{
  "encoder_arch": "efficientnet",
  "model": "contrastive image-text model",
  "dataset": "regions of photos with short descriptions (Visual Genome)",
  "train_examples": 203450,
  "image_size": 64,
  "crop_scale_min": 0.7,
  "horizontal_flip": false,
  "translate": 0.12,
  "tokenizer": "word",
  "vocab_size": 6471,
  "loss": "softmax",
  "embed_dim": 384,
  "encoder_norm": "groupnorm",
  "encoder_activation": "relu",
  "encoder_weight_standardization": false,
  "encoder_channel_attention": "se",
  "encoder_depths": [4, 7, 4],
  "encoder_kernel_size": 5,
  "encoder_stem": "deep",
  "encoder_expansion": 3,
  "encoder_widths": [40, 64, 120],
  "text_encoder_causal": true,
  "text_encoder_width": 256,
  "text_encoder_layers": 8,
  "text_encoder_norm": "layernorm",
  "text_encoder_norm_position": "pre",
  "text_encoder_activation": "swiglu",
  "text_encoder_mlp_ratio": 2.67,
  "text_encoder_head_dim": 32,
  "text_encoder_fused_qkv": false,
  "text_encoder_bias": "qkv",
  "text_encoder_qk_norm": true,
  "text_encoder_parallel_block": false,
  "text_encoder_inner_norm": false,
  "text_encoder_positions": "rope",
  "init": "torch_default",
  "residual_init": "none",
  "optimizer": "normuon",
  "muon_scale": "match_rms_adamw",
  "lr": 0.0073,
  "momentum": 0.95,
  "nesterov": true,
  "orthogonalizer": "polar_express",
  "adamw_lr_other_params": 0.0017,
  "steps": 3400,
  "batch_size": 128,
  "epochs": 2.1,
  "lr_schedule": "cosine_restarts",
  "final_lr_fraction": 0,
  "warmup_steps": 170,
  "weight_decay": 0.05,
  "adamw_weight_decay_other_params": 0.05
}
Rows from block 2 of the text encoder, named by matrix and row number. Rows with one number belong to one neuron. Each number is 500 + 40 x the weight over its row's rms, rounded and kept within 0 to 999. All counts start at 0. Numbers have three digits each. After the name is the row's rms in percent of the matrix's.
# gate: MLP gate (text_encoder.blocks.2.mlp.gate.weight, 672x256), inputs 0-51
# fc1: MLP up (text_encoder.blocks.2.mlp.fc1.weight, 672x256), inputs 0-51
# fc2: MLP down (text_encoder.blocks.2.mlp.fc2.weight, 256x672, transposed), outputs 0-51
gate.262 103:514487567530506458454485418472511562503452513513507520481491482523513572453490471552525508509497478490466490551460537542407515455495513499509468448521526460
fc1.262 101:463491492489487496506474433532524510518530447531550542483505494547531487516455556479454520546488516537505521520512508463504497472485562539525565513486379509
fc2.262 077:526474494485504423529474456453595424491490470536568463465540482495500470573508537506531487526443520499550592502541542550536476474565524491591502486499473481
gate.263 101:458554514440498566488510479528503524408457523445465588468505505556533470464560523499501476461430459498512494506513482452471503436511442552530474529499448440
fc1.263 092:511504479499482446508536473451592479574488424521529532544466473484458510483457503526470549476533500463508581512465528543563613504494641508382484463459536539
fc2.263 118:468476534576485445548526520474530531499496490545493562538473602563465593474482501503466538430495515541539548489502516491472489509511470447560525524466553560
gate.264 106:531499509548426494517520531542488498462499453473540552429541482494459531488455475543497459562506493494526568469419520541477494505511567538586516527502494535
fc1.264 101:427450429482449499545496428500462468511555468440522448534475495507504540511532495527429469495545566484525526531597480495552511493502523484496438511495507543
fc2.264 122:437437413594466476496548504434488448493555529506493470524410518500444463557481535475557524466540535500473544467531497495576586517473529518482532489519483571
gate.265 103:494516535514547498529480439495461504582500495441532437510502494480509500567584463521534543482570475454482509499532480449544492542474504485535522474538448527
fc1.265 100:482474516495523456459390453595451483527526454464480421507498486430478568482513457514449509434538497508521489460559547476542500535447576417461546526520494489
fc2.265 073:461474475472448487357482484535526499460509468529494540510462463522507482533492511539510496492565451502507556571535467517523475394419499442514537421462458520
gate.266 106:520597515595477525568528519449530469553502533449468534450470549534447495488551520486548412505499462481473472532591497589543473486533462448501472519468446543
fc1.266 112:472503504439574539485492586542466570506441536502514493443528524474506526529464534529471395480528467495447442525469492498533528466535530510538441457534505477
fc2.266 087:536488453481555508567514592576579471467476487404505562520568506473521502460524457566540494481469556450522464428524535440507520468441502475474533538478458474
gate.267 098:518492424488496485507503484452452481424430558511526394503532463495540481571576541558529513464541534450485478432535464563425457468545449447445515513503505487
fc1.267 107:507532453488479478473469481465524500513540460465489468552556538517531578507497500451512449424496474433482525500464508466437518518490466481558546493516480516
fc2.267 077:455577473512489547513490446508519519486484490453504517459459459531485510536525508531530462455481432428519564429574512513491511429479505421512526458494495593
gate.268 098:447551515458436463543544481506431514519510494527498556483554453503573500525523569424522568521535497446445445449547465530571513493500508484604416529489529555
fc1.268 105:449450523483497496521480530534471523568488517533505458540526422553495513480490434472511477484527479550469551541440444516438517494485503546485558453472554549
fc2.268 077:516562591544559512529518462517467477503549515565475500485449500549478418500487470542532479507525483520471518471434470503485504546457464509497496484497541394
gate.269 101:503520485471480519509542538509530558508468388527471484550546462547473495534433570484523598483482457532506460458451522496547453440509402460493457477439563601
fc1.269 098:458474483502512422554470556494464498465542456516522547480470503548508536523503449603518547525496548428522541533534426524541495479477498597538516555466488491
fc2.269 087:450455527539490386496469512485471552525530511532527574553487455511495516502453552498526493434483533477576456446532474528526518457496565487504465462464526458
gate.270 096:548502527485453552438473496516477472499500502489474497519536483529469545481536502495520529483478629539478451574492452487501496442450494541465451571561504480
fc1.270 096:518488514475482536440567493553452482533529457537517513479444493453556500450506431501443435480547521491532414485462551415505558456442477524479597516577481465
fc2.270 094:462499595413457511543501422506438475525531461483539472545535537468445512531509461489458388489547478526473561482555431447517500464480513576509504534503506558
gate.271 091:519477523425535523533490524461468520444569462514501488465540570429513537547457521504522525492473526451466452473507491545505472513443527494538476485494508561
fc1.271 101:466467533492502553538495480525469501522475588492504474500479540518522559523466505514465464518504498538434505495538479494489553517558550477511493454499476484
fc2.271 122:496428537566488550541431496484556504459476424498493437545451540542470487547549465490486505520535459479482496571515478454580508471467473514568495496487515516
gate.272 103:502553456429463465513525524466513461484543479550508491471512481511500478458537445588560546577473478538545474500464503531531455461497475524470469546526576480
fc1.272 104:473504597497477452517524473448492543531535438461481480475544585498422532479440460554449485468552470522515563537597484501495493519508554566533542527553456552
fc2.272 104:493448533444565502488569438517560470510454547492457489508553562486444530452507606537440529530488452552557535501457512471443452491485497509475490516466497533
gate.273 102:490457474441511521494483450488430442480487561531545536412464459524513429495551523475504436542480558527448529477478582413538481509499448542476562536495585500
fc1.273 091:504489489551538509429469506485485427456568519558493548468501501387573530517488512532489441490567442544441450589491477496485467520498482514421489450543428441
fc2.273 101:516558552477473464504465478411516521544503491571512549501603461472538535517492561525553485458498511516506489522483455537484520484538542537492493488410472516
gate.274 108:466536510486518382468474472582514466492515534562519475482473556480490493494524519466613531532540575574490429504486491473475470476539528606443533446465530479
fc1.274 095:548563557426514512433432450551519593491453529551563508484501517449570493501429493556565542446506459504452606538442465484486521493470466495472537519502509494
fc2.274 092:468455488459468529474526510452496482519486570495467490477519513480418479523462517429509531475467557518479529509485501597476478569481469438433464551544507489
gate.275 101:465493513483494474498466453482497490535459535434491489531500489545427538406478545533527475530517486472529474527453541502602491493539516534489493497539534465
fc1.275 107:494589422517493463476502529441495479489565494471563497534498480463478467531515506526455518523480446539534478511498484403501505451442501448576540449427491441
fc2.275 066:516521436457508508485524482419504473460506502597535488547497478490510428489466468524481551447454494509546558532603494461462497491477448456542518486441520456
gate.276 098:558533449460465508440464547433545517438465557477481457478565502553480518516542527540533498467572475482537467517467523562431489489466596465463467447469460516
fc1.276 091:556519484522516513478455566500526475519487639580446522541512525498515443558539493467517436519530507461495480478503543479454491514551541465562410482514536572
fc2.276 097:480539541448534573541465477473526511558409515548548539503474453484542435450521501444518581508495493494507467509497518498533514475555463531489473542505544524
gate.277 098:529546478614484441469492487545501487483476525486518533547571449481469480475498488492509434578527537494535523494543473490475534436570505403461434520545443504
fc1.277 097:547522411556525601470496569463470527410518479480470452527437500532447492554572527564424508546518487552594481452493532546528569514483497500526491483519487453
fc2.277 092:573524509500423532506505526509503466541463500465582473477509545514499520523509554460526520436478496486538534546528592452542460493461469453480493521527559527
gate.278 104:497522458510532489518522430547580511465536457493522493499512447477475532585545499432482502574520491496458505426562468502485437507496525437492491502516515485
fc1.278 093:529575488447591514448508484432460488426536513464558482519499530526439560459554513465493474537548513487462429535513533493483529579482512515547493508542488447
fc2.278 088:441503451497499468542411466482508536449499521471520539508509480500473592489530502501552459516464507527485523479591575552585495483489449476521467486537518457
gate.279 101:508484460556425526492401504513531569534449493466542457497488419504492504547541538569478513486525475446505512509462550462474436533467491525517526476417489498
fc1.279 096:419592485568457484527470462482521524497574517522498403502545504482543504518436537536442500546427535513516524558442583533532581529408489494497484473439480474
fc2.279 096:529453562488490525530464461527434545508553532499460539543463455378462485563516471426487475484521469481501545505597576500485526497448500481539510483486480558
gate.280 104:538505493562543482555470580497548604462506461471431554523497444481515444535528595483532465482503443444453461474509461488515481504512467426482501464501538479
fc1.280 094:510519474421516565555568479468502553526460484522467394554519402525548489510496528510456485552503520407476453464493481479521461409473479425500576510509525455
fc2.280 122:498493506487442552531495453465553555506454477462540507527524481437573431505497459513572433544522539470506517569479455512530508478576471503473518458491532450
gate.281 098:503431455468546480450472547543539558457515562575484539520495491433430516534445473517529441512575553498532498459498562460510517552528523469532497502496520529
fc1.281 102:541483530481402528536454512469505486472532544447452502473505405553524479482492487478471515492528437464432428463526551549494457532547546513531521397503503500
fc2.281 075:539494579477455513461491450468549487493535469500442439521505485533523514485563467481520531450439491439511535497428533536501480560520490444520547488495528484
gate.282 109:421478517509573432433523525494488450492581558429457542480535479476506470522530457520505518515443431448585595519538460513488478509474549455540511544505515473
fc1.282 088:478452529465450513440571552438520560485468509506536485455490443543513457489520611500571584541509517485539532497485632564449474480460468434518488462531598469
fc2.282 070:524495476468518466536547496530476536523495531441457491541553531605493462467523539491514520448476460491500518434428497442469459541474498436541497456451550445
gate.283 093:501446460486492527501528499489482539584443543414534505530514528519465592411417485455537557491471509456504412513551608583474538544540558464475432488483517569
fc1.283 097:443545527478468540500431510447489446495504488553508549427482439450589495537489555515428418494474497483496509535495434558535537467421501551517480482511494457
fc2.283 108:423473480455523586556496533465491496486504518543479523497488467404573534490517489457562455483492453537519557489484498476535447485475449444542470472533439503
gate.284 097:476515459479530528469493525569454461509467538492464541541498537484537533497510504436495519511531458532558486444432482454460567474567506487512537475530458484
fc1.284 098:511489546549527516496510435449517554419482559470544490535474472502476416507538509392556445489460556551529503531445487474544500477509480529553462508531475466
fc2.284 096:504434487466520475554524484525533462440488478530478442531493453467531483493577564452514515539454441504506496482471477465503554455538493491581551496474558512
gate.285 098:490534499513562465517512535457464590573518522502502562472500445497506516476468476505514583507495443551556498464552479489449473432550539527518474561455505495
fc1.285 102:483468543556483488514497562516497468450479439475554422502477543516457546566515529500518459505487526473429494445485501476517495569425426479460515442429525497
fc2.285 127:527510531562509527530477513465559499517576517517474480491505522480510469520517420481538520478544503466537424453498485523484465477514438460503534509474465451
gate.286 094:476567512509449486511500525482488494515502436428532501481493507391474395498513522496535513556489560568469552454544577491499528458494513526439513507507458482
fc1.286 097:514518519515431491473444436523539485456571474513493533425446488546495591499499497464530488492510491485529500519505460556542549498455558494425497523439566465
fc2.286 074:463547478488534482511445517487383468521448540518546507467518518542565540479495448477544510438520509507445465561497479555581564502512498524519575541513523462
gate.287 106:468458488525472464473446583478464568556552447480485537540525523456471541536526527556488438500533476498534446535485523507549511491458433464472470522379537477
fc1.287 101:458477481483514474520502518471441486488503605472492429515465458508505488463536456480552557535518513550494478434418506446493539508523515478504508535492565510
fc2.287 074:464425479410552512572510532477512449487476464464503478489458465483492478498525543399500456484517509506501476497428549475483524440520500471515527529526487490
gate.288 099:493540511500527543470463538481494510461496502544441596501495494541555467459517478527493487525460502493472543406483582483457424493480451516464537458400546550
fc1.288 106:540494521480466459541471470516521470436453454489492485519484538545476509421486522528470533558556443469490518508488451435470506546544459463543487452487617506
fc2.288 073:479554519493447557559512618474485493474503465532506497494490534532431528487470541502498495397483543440461527507449509519507522481559500532479518589529594539
gate.289 100:506556601449516443484512441496434462508482523453507486483519504498492575522523485469528490466515501501467519522499493490504511452473497494480489433478534544
fc1.289 101:493523537484520468566502558513469530479582542484557494410512540528536613516516519513493487435471559528570576549502462478535531511499481488476479497406498448
fc2.289 089:506484490482467474470529558524522547494447504486530454515574523465465449528459567456442486482512443503568556487539501434520549457534433565503468545507502429
gate.290 105:370532503493485585567389522501534455586481533548513538504482495597502519502495485470519497470505546427476545471423470453524475469503507455515398588518559550
fc1.290 103:446496434465503495547519526494479439488470542513508474551451491453481524540452419463514477558486529430531394511505499483469427465489530483535489517506501518
fc2.290 073:490504484504505490534437547472527511484474560543465519528473501480527573512514459444491430487482494496548536514493480470519495540510510501569545540525427473
gate.291 094:512516482439512468516442505522504557477523465537516480389452575457513495487522450488540504543560482530540485591488504483468492436474502533531577492526536458
fc1.291 097:476519405505485532476543487563480512529526504504536518525520508554528557440510544461463520571464505515447494486508536448497538494500472480478515545502515531
fc2.291 132:507517512497552479515531520486471464475494436563541545544492458442556499581454621488543460500501459520484468458520525484495477456511547523531489433478509500
gate.292 091:496488584530470487507553458505496450494465503473552503480522540581548448467533502465456489441536535516488471520471444525538541513465541416482482522516481464
fc1.292 098:471552481514519471556522513468451520559504417489449512436445526449461508514523539478511517536470548555441586473491458488423472472512568536431503534480503480
fc2.292 099:530531466439462485537486504544533496555533534478512461520456540467501508507467522559444490453487511529446463551512459540517531477487533462467462573504489490
gate.293 097:552430493515497555495496575499499450565467472525476519509516516511532563459471538541525506507517519479474527520517492572511534479510535457525549455401488526
fc1.293 101:489497436537433477483526482441498567567488415502499539448505578560451540551518497465523405502518519520481457475560558484583519526482485424391473504487491528
fc2.293 076:439548496532436536460538463536476553509493481494459562489530498596472515541440517513518468530399531482493511504581521473466475557560485504515499540532503460
gate.294 100:481471498474512503506491500487538501428530501543478450461463499448510495553524434480474518560487508532516512461505484440538504487454471531492511530485504426
fc1.294 101:568522493489500453535482490464550496509468517553489467526521504449489466561527523488453462516533559575456490461520504488553456433497468540507461511430527430
fc2.294 106:458468542516450494501481422486483511531483447448544476496505470499482482570487487585518597423475448450476482428496507468437489465463504474472363545520500508
gate.295 101:465540474471508454527503497475546523451479483566509436588549439427529420435437528486459515463384514509523544471507479473572428486499496484554416524573541507
fc1.295 100:525506489424466549483555465551463518541525562454562588513545550538555518543473543500576523489483462550484509547434466477452470528523489503456559499443514508
fc2.295 135:553507511489459552443556498489516417440502497532462570551513525563500470450544450500449557486484545478472555470416465528473506528502475471423512534533443440
gate.296 093:480503463491493477480545502400476505567460562549517540507499462503516468513570490514514474503533523497456565478460496519538504457439532511482508575447521491
fc1.296 093:515512477477451466446528440581423470468447516489483596531578508481413501502511552453501470467485493522571446456492480520519553473565537487570458570537486541
fc2.296 097:532501518565477539491419502502481509453515488501429485560509519517513520502508466536486450488492542567564565527524508531512473395480504572524488563414451479
gate.297 102:537497449449472459541537462463551530480507461548481515402537525547508543471527559480527533538543492474496474468480500489540493460450488559508498578495524551
fc1.297 103:509544552484454462546503522478491530452465445508511501497484458470489505536463495475487484562447500473457523568539510557479473385492461556465543504488458495
fc2.297 119:528493586515456478489489468499441442510483499517509570469565498548547542547402510490418464458579464476555507542539499529545460455466481536502514500530401517
gate.298 097:502478456463464553566485495472514584552474498486483577506473490515562437512432572564459461571501462524558519499545509462553512484483539438480530572513478457
fc1.298 102:579465494535484458520404494530500489499549530471590500543529575531511444485517486501460494474514549607421490510495560485487463459495545581486469535478458433
fc2.298 088:504486458478489528561526579514468529486463531472483543597489516487484453512510547515488518482530573547460483432444567524506468459484539541549411509506425457
gate.299 089:522588437498524476505463448449535539507492527421448467483444528518435523523470448422406489529510484519548482478508510513507511494498515473464459560590500539
fc1.299 095:469492566489495454537476502499516525579488568487557487510454494501508475511528478521502567460519456521477389606527511546459439507440510541485517393423500512
fc2.299 098:473432501536463533493448512478553455518531456517562515464481494507526445522436533544516437509470490533536446526538462487530478571489569534470562493510547518
gate.300 102:517486518458530449529465455451579502503470467472485477499514488492460500568508553388587491497476534528522468528415565488503453465491515472482506500506556485
fc1.300 105:501509558533551465526531550403441440550550522485513564477554454469497489595504601480509512498605470602561514457501458520467470492510510461428569526433498526
fc2.300 076:436504470517546430555489454498442497393476438486524458487550442486421527455563501521496511511490488474557466460499493574450517472473532426503535499469507506
gate.301 095:485551442458456463522496552496514489456482458534521445504428497570504512517506540529569500522546495501464453523492434510542507496457492489483448480501487531
fc1.301 092:492468524581523503504539517485601450556485482519565491539470490511540499568528526503520556468395485508515470519486452447475433579473439488497471523547444507
fc2.301 110:516467531502504502484496513419584501433515540534459485573551535508495540537542590437548489530517526581527463509481447485491542546498446517423567488522568565
gate.302 109:368521475535446516512448561482563510522501531383507571544431448494438532519452473601594514500460449438499516485513520506558491518484480535514554555577528556
fc1.302 103:511545466491541528438580520497489516495545535469545428561576512482529475518498556441462535490526474532509543551500460537498497488480476471472478473457504468
fc2.302 090:513528498538480516480514484534462489522477539481545395497473481511531527523479484536537519501479515494526484415499454436516508520529484476446506464528466493
gate.303 105:501484400544583440484513446573424486522523469513472519447518470481535539499474488503508542484472511535523512534459506457498528513510480514479512463508479430
fc1.303 106:492464518519490457436466507428511459564494515505483490481567565493506425454473467517527517519497474526562567445501536577480525500469490484530497507517472509
fc2.303 089:519533516503515526509503530464431496503518493479507459457540537534449507509475471451497473467466508522403561592508505524537557550493545530505458520616443489
gate.304 101:468502430536528446521472509428554529436500568565473506526491409529516590528494549596516446459556514468499469429536481501549538473516499518512488490500511459
fc1.304 097:545570514470526557440492498540492448514590449434457526502560445510489498498372564495491492509522484511498511493531525530551482542500515489515479556456440505
fc2.304 086:597444566535501502431522502551495525424499555460506445470533470482529463538508515500506462507570570451588467517489484500534573491485496527485445516465508475
gate.305 094:481564462465527509526502508463570566461459447491486470548515492489467483469544482478549431498514450519502525511496482467554509457454544498550502469476469503
fc1.305 108:405498447463534519477494509538457496473475495425386571514461516509508496493483492515493474542529479469439562576496568446511535490537522542386522494547561460
fc2.305 115:414479499507472422514491553516504506462486583513602492466491522513533493466479484443532559520571467501385438526477560596559490502459504456473456519516511492
gate.306 104:568531543484489533494498510556446525526499559455476514450557476430483483496565469600476526453519544519556474474495483475463492489526503414502505489443454473
fc1.306 100:402440506576499530536450506489461556480494531488442492517537484486496496447506469464516474552496509530512499477609483513491536445469440542593523522497512421
fc2.306 098:433495497549505515481492566485471488474497561453506459593489599487481467560543450495569477469503583447562454496462558447474430494456431530483523507427471549
gate.307 099:495490483392536452453604523395469556457493509545477576498488512528553546499509512537478447500530388550529491476529499510560535484453397475491462519466457513
fc1.307 093:443428469448437464525514394481487490447526561538486453517541580554538448501522581534454525435480539496461538535546447517539494524470477505510488509475457541
fc2.307 113:485547560528478536453522464463429505488526482462518470558463487505583576508477542495498510443482521506492557546523482508490531515393457560391534497479541591
gate.308 098:453501505505526573474487552497494528535536467487495485532478478526561484504444485487510434526556504484490418590457495461522529540504512501421515484484511439
fc1.308 099:506556557446494454454512469400593584469478443416546467537552484514534501506450546519400473515460465502536454485506538410540511512528464549504478514534506525
fc2.308 096:500551449472425523473473450486522535501495488491556552568487546570504514472471597499461462488489490508487561516483502434480587546559550479534499487465541500
gate.309 097:479478415439485520520498518492476528419513566426467474469464468502489520513438504626524477496536461513507474507435447561546473491524553512463490490542483518
fc1.309 117:474431523563494432486510507529525477454459446501463539547489514449432513488504440494546527470457525488529456410462496484459503518555451472476541592504515485
fc2.309 060:539513542545471432477499502552557406501457501491546475503452396496555448437471440482546519491475537489452430542483480539455421511479458450531553545525468525
gate.310 094:530446537504487535553464537493439493505527526573566463483535447498467490589502499559433461448518457502519497528564494498561503553480521499433512470497506503
fc1.310 089:494408467528553525507426483539488504507578472545451539467467437554444485521473548492496465589434504565426501402496543495468504509613482504558519490492532530
fc2.310 119:494491505503476509553450537412523541517459559463423431498406498524452481563525525505474510455496488525412496439487449513465491531530446447525475516497496601
gate.311 095:537557483475453489457432496469474531504506596465476463498521438465522497536460462515571493519492520545485504392423508505463503501524411415511456570444509478
fc1.311 101:604536498511520540483514505561410542514473563513495412503451502521504457546451486524522478491450593547455557543466447490509523551479534505450536509503490501
fc2.311 085:490513460429495526483521514503514504495514507455474454432504466550421498466531524522518482487502531486441508455507484454444580517542475510522470541435521516
gate.312 103:498496486489508511528506571548467531529481521556531504485500389470539498465471582479440491535565430509497521521470583487523417509493466538554513535485496541
fc1.312 099:446559472573499504470548462575450493488465509476513543527453540498477461519485478488519544466461473428519422415491451519466517516528503534514498494523529524
fc2.312 119:505528413452506485516469489437548485521553511475457481544491547529566493470494491494494526537495451517407491469499511495434473446510522537548443470482447576
gate.313 102:463468486499554435493517494528533506543483540426518426551535544477526563485561503540406532474468494485469495465509518499468546466494458488564531514521520534
fc1.313 111:461462474480523459469466505487489544489487477560508551528512512500401516479541543495536412465545508561519425546481500519475486498576547507480514517517495537
fc2.313 058:482468459513568477486501507499458468487507449508529537474443503503503436516541494524476458588498514553519450492479532539462509511497576587451511493466497547
gate.314 109:536463538512484486485436507565511574513457543468500514504475523592496557536489434519494519495466452559549506498516541461517380479466533508560479523470562432
fc1.314 104:480488537461416477520544502507491538508517514540489492492516401490434523505467581458484488508508493485599546496505483478505575473469476530463512514528480544
fc2.314 056:526505469479491479539500491505466421497602472463523478491475493500477478479509488506499479477549506466574516459577583503491523491427509450481510471447525497
gate.315 099:503522506502459499509431475557450549490509478505565473552513515470514521484576510428534499433458523503484513500582504525507515438560496484515463468479461444
fc1.315 114:548524435476524514568471516570521499534497562589435418572471495472512429527439507482468500511483501471468553515559490493534520545531502577484490459517522523
fc2.315 075:577522413495530537511468553509459511526540530494434539512513497506519481503509543472487489534550489436522524532571445486503498478475474464453487487536447467
gate.316 098:468480459605469506525434407456484496419601479438440504454529494477436472438483506476518501526478476471529524488586481442541540418468523519444559573485500520
fc1.316 088:452452487465499525517431476503510410510565511472478493435508523517470541578459500524438500544415512482469553527540516508501541502488472493525494586524517480
fc2.316 104:462413531542470526475577511456450519507497523482517502543539497462435497584570459523423532488589460439501522502537436453527489482524452500478525523514478519
gate.317 103:569536502432523473493480529489434447550484546437507506409438517465483546520627544496550499538575505491471449529518501475468530535497498498523490510528502462
fc1.317 103:470510474520530513519494490528548564480536511533464511552532507533541471621450548518479487430497495509559460471447425481460519546524524547500525493439459508
fc2.317 125:558512512472463533476424458530503569447475443549465458520417579552525506612511432529442553527527458475533479525501519542500524472487553572494454509548453433
gate.318 099:525597487514543450540488520488475567497490462475453510423463485497541506437521492481512473503466514501494462486506545463519500466442518498431507447476554490
fc1.318 096:428521525435402522484482443515484463486433542509475532501566451448437525508459539471523555514486494482509513511446470461533535548514496473526523548451474447
fc2.318 112:553472499432506518559474434522543452564528449454445513464458578461539516490479479468529500487555536468437466506559532564576506455457498524538496495497490412
gate.319 111:435554476501508531496487465511572520470490534411496501547452495498491480454481464558572516526517424471503516593528562479524458557468525480565564595563468493
fc1.319 108:403464508463487511482509486496492501524535551483520636525449532464510467445424512522497473443493428510512521523529464513564524482479525487485510504511512559
fc2.319 098:436443498483470420440499512454546493518576516436486550484532458459491437463479517493521478492531423552482545544475599409532486479459499524465515514515437486
gate.320 102:534488430518450518567526542497495523534471496515537524534484451500479537554501573494540569492434516535510488590544608492441529563550534522559525535493579531
fc1.320 094:508485486512503577436452445529499483460527543474481418543573477518502529489527458496498425505495594519540534471470557576540514522514497546452455517577469460
fc2.320 118:432500481541474586505446475429520571487521518487537440576510397507600530514480519481491447450564502479501506516530442511473422507463551451465511500397523464
gate.321 089:488583433472450493396459539442474476513481502475482434503509459487513515555548497468545522530491611523531531542570535513523601467516502464492506564502463547
fc1.321 093:447541507512564554505513429514419471556484492502502443522501528479576506514542393515446520495559515517498443524495515532450500485453500528471439501531472534
fc2.321 125:549487449567453507536438537519585536498430549500421455540499504491492451470483589479497489534460529486532551458518509507433505522567546449527542463492490426
gate.322 095:443522449420567559504486515454531437472525486483460454538551474446484512483504467504488520503469556459463464534493541480559457475535483462499521456554488437
fc1.322 097:502430551443564522501511533458527508455489560486515553513565521413448455525537468539519469511594414490513495523556518535471567461558535527480529483477474458
fc2.322 115:464490500556486499497552498507494472496609514489465458469502479525548491493523412496532446444555512501496530457524481429532484480478516501569531549476478435
gate.323 107:518549455456543526529558517564503554525497521480444517499494488499518511538514445412550497511444496503461501459444459511456445375584488513574503540512533507
fc1.323 108:478496562516460525435490409522440466363489452542513572451472558511429498440471483527532441489502506479592510539513595542504460563474538480528553419500489498
fc2.323 136:487455505533461483487447435465457496550461466581442524455447524477457532483434545478530501525534526584487516486536511494500450471424496491498515514424528506
gate.324 097:562507455438486453549481474525514547490551498521544489452593551489547426524548418502521551402563547471554466521479528534569526563525533527535448480481478506
fc1.324 090:499551478441579479501477465464539505489502525508552567426494490453516478527532453545525539472467509470480527436497481556574479486497530381523545521531509472
fc2.324 101:506524460496519507450398515455576502462533526471562504475507463453491554500495519584529534459514525497570478476621486535557558575567538464533418535586500519
gate.325 107:492503551502475457571514425514476476479484504510514513535485480463497499514519521438487611550544477488446491436419535470465626494554527481526526507533493513
fc1.325 098:530436481497519461429453544421516456454521436482543481518553586478432470493488514474440484534527464505517511518517448499480509496545479573473476517543475528
fc2.325 098:460520520490517475527486412344566506485515480521560465482480445552441564548541466398476537479508446488475500571539445446490504521499421555536470490507429566
gate.326 096:484461444569565544473503481489392525513528625449480496504566455504520445498521503447498549521512498495579375486504542520521470510491478475581450454489494514
fc1.326 100:479439465520532483501484622537500453477603500567464522468496438550467448523656509443534563474495495534514534472508459582475531496547514530484521491495517547
fc2.326 093:509556515511493516616494502444571508455481535479541519486513535536453442444527502524516505522560509579483561557536475503528494447426510554538485465467519508
gate.327 103:490510488594464533455457440491472493503456460491472485507550574502529529468511562494538470479491502502550482442518508585513488507521499470479511461458504538
fc1.327 106:477513483505449526470477517535452506452515543509509534553551513567536535479504522555528522495504500479479504522450508471405506463499456534572472451499493471
fc2.327 090:528503526507509509446586559513446535476494523545494488486518467486506493522515515491472497519517492485581579507431549436479526543512474526530451442491528521
gate.328 101:473521534521482500519478460438466454486445520501516497461566475552515501576519479542500478483536423399530465423471511483474544478548478524554495476537554457
fc1.328 105:407484508517550484506474608555502493442531560423481487530471540514471483509530471507521509492585502505496478543450493538472490505379476520477452492533514524
fc2.328 103:521511454521457473468536534582571488505489485483517494465485453499496498517509523516518542404519476487568474474570535554547497542472458519487534481461513578
gate.329 105:538425424506471421556516579542472455573548546512470509474474505545475533532517481471477440514486440421552547497536587473463495447448559548510508489464508459
fc1.329 103:483484468512493537447553470472551485472458493495502490508501542500538484522512539423366494522567525494474521481455466375526557504542454520510565500556428487
fc2.329 129:492512502462496520498479478526480494550465505472526449478462487517524550462474539471558515444615467471430484483481565450480514538477544524478459485547470485
gate.330 097:529443456404576504525530525538468487482443505503503460527452421516543450494578551473559507537552513460522516494544475470492467450525504541509381554567511495
fc1.330 097:452472474497476523530504543522499450496475549461460556418503494559525524542462449434549522469546503513534486495537539443509469478532507499445425487512498531
fc2.330 090:490468600450494472459442464541499518535479534445479561493425558488556527506590531486506486538478555442429543487557556524574418482472490486441520478483531502
gate.331 095:474530515442440496463562514524565438521555478522503534474494471563522546439493556439498514484497537493535431545453481467459511493522460543521522421559478494
fc1.331 092:467520558566516529456479443572505542495444572553440540480466547500484519550388527539562503468491446508526479508536605480530483499513501546516442450565510529
fc2.331 094:520515554461472588489468476545476519537526489465498481525539466477405523512463500493541508453532524471522540503591536471475518448505467610480511517499516556
gate.332 096:504597442419495575423478469487487462516548524495542481548559523509559431555490420543457471574519485462506501515482592465506446510481520485552544481517467476
fc1.332 096:467579483480527568497560432516507470420557535497488500497523452504482465557525473440524501462546493479468497605534491527545463511454525495533494489487516585
fc2.332 135:545489487524566540455450514480514480576500517475546474569481491491470505455534396469518495512456472478486501453449467519540518534428483566496506461546486539
gate.333 099:481550520517470502463476540498513425507569432571456440475517545536479500474568547524504523566557505521480530523431551509462545488427467503403478508543530532
fc1.333 095:465455541583579498528459585467460530555483577500557544512533469489518471544487463512534441515495524460535530572442513502393503477499400459522464501487388442
fc2.333 100:547523427489538554516513567430551513539459525484509482504397513522501468444448501505477485584498488492483456511452508444499450531569458539528506487482509458
gate.334 100:449524478537483468527536520559482502436410466522542448533593521463525501524486537527476562543534568522539483449505530470488570442433464487428497478520495544
fc1.334 102:492429511507493590556470469544531509527577517562507490505497465513503470497538436521591501470494487573542545480551492466488484443483433542528458476545572486
fc2.334 078:448494519495511486484466526447506526538481616496533490513495541557516464447448480500479494527550453474554454486467474497479514590536475432536454495516556570
gate.335 108:515469530447516507501517531511573520557510484537452515480550482481476482508543525470449533541553498503510473546528409423495489422522529541541513544543464508
fc1.335 114:488472509464435450501558569474493536488450486491445466461511485466490506531553527509511516480520539534428430576482484446461581509511556484548513532497496511
fc2.335 122:450496551474453505494595474513575441551459508577475497536496491494493522451502530511499476511547537513490416498471513471397535437525529508515575521499452487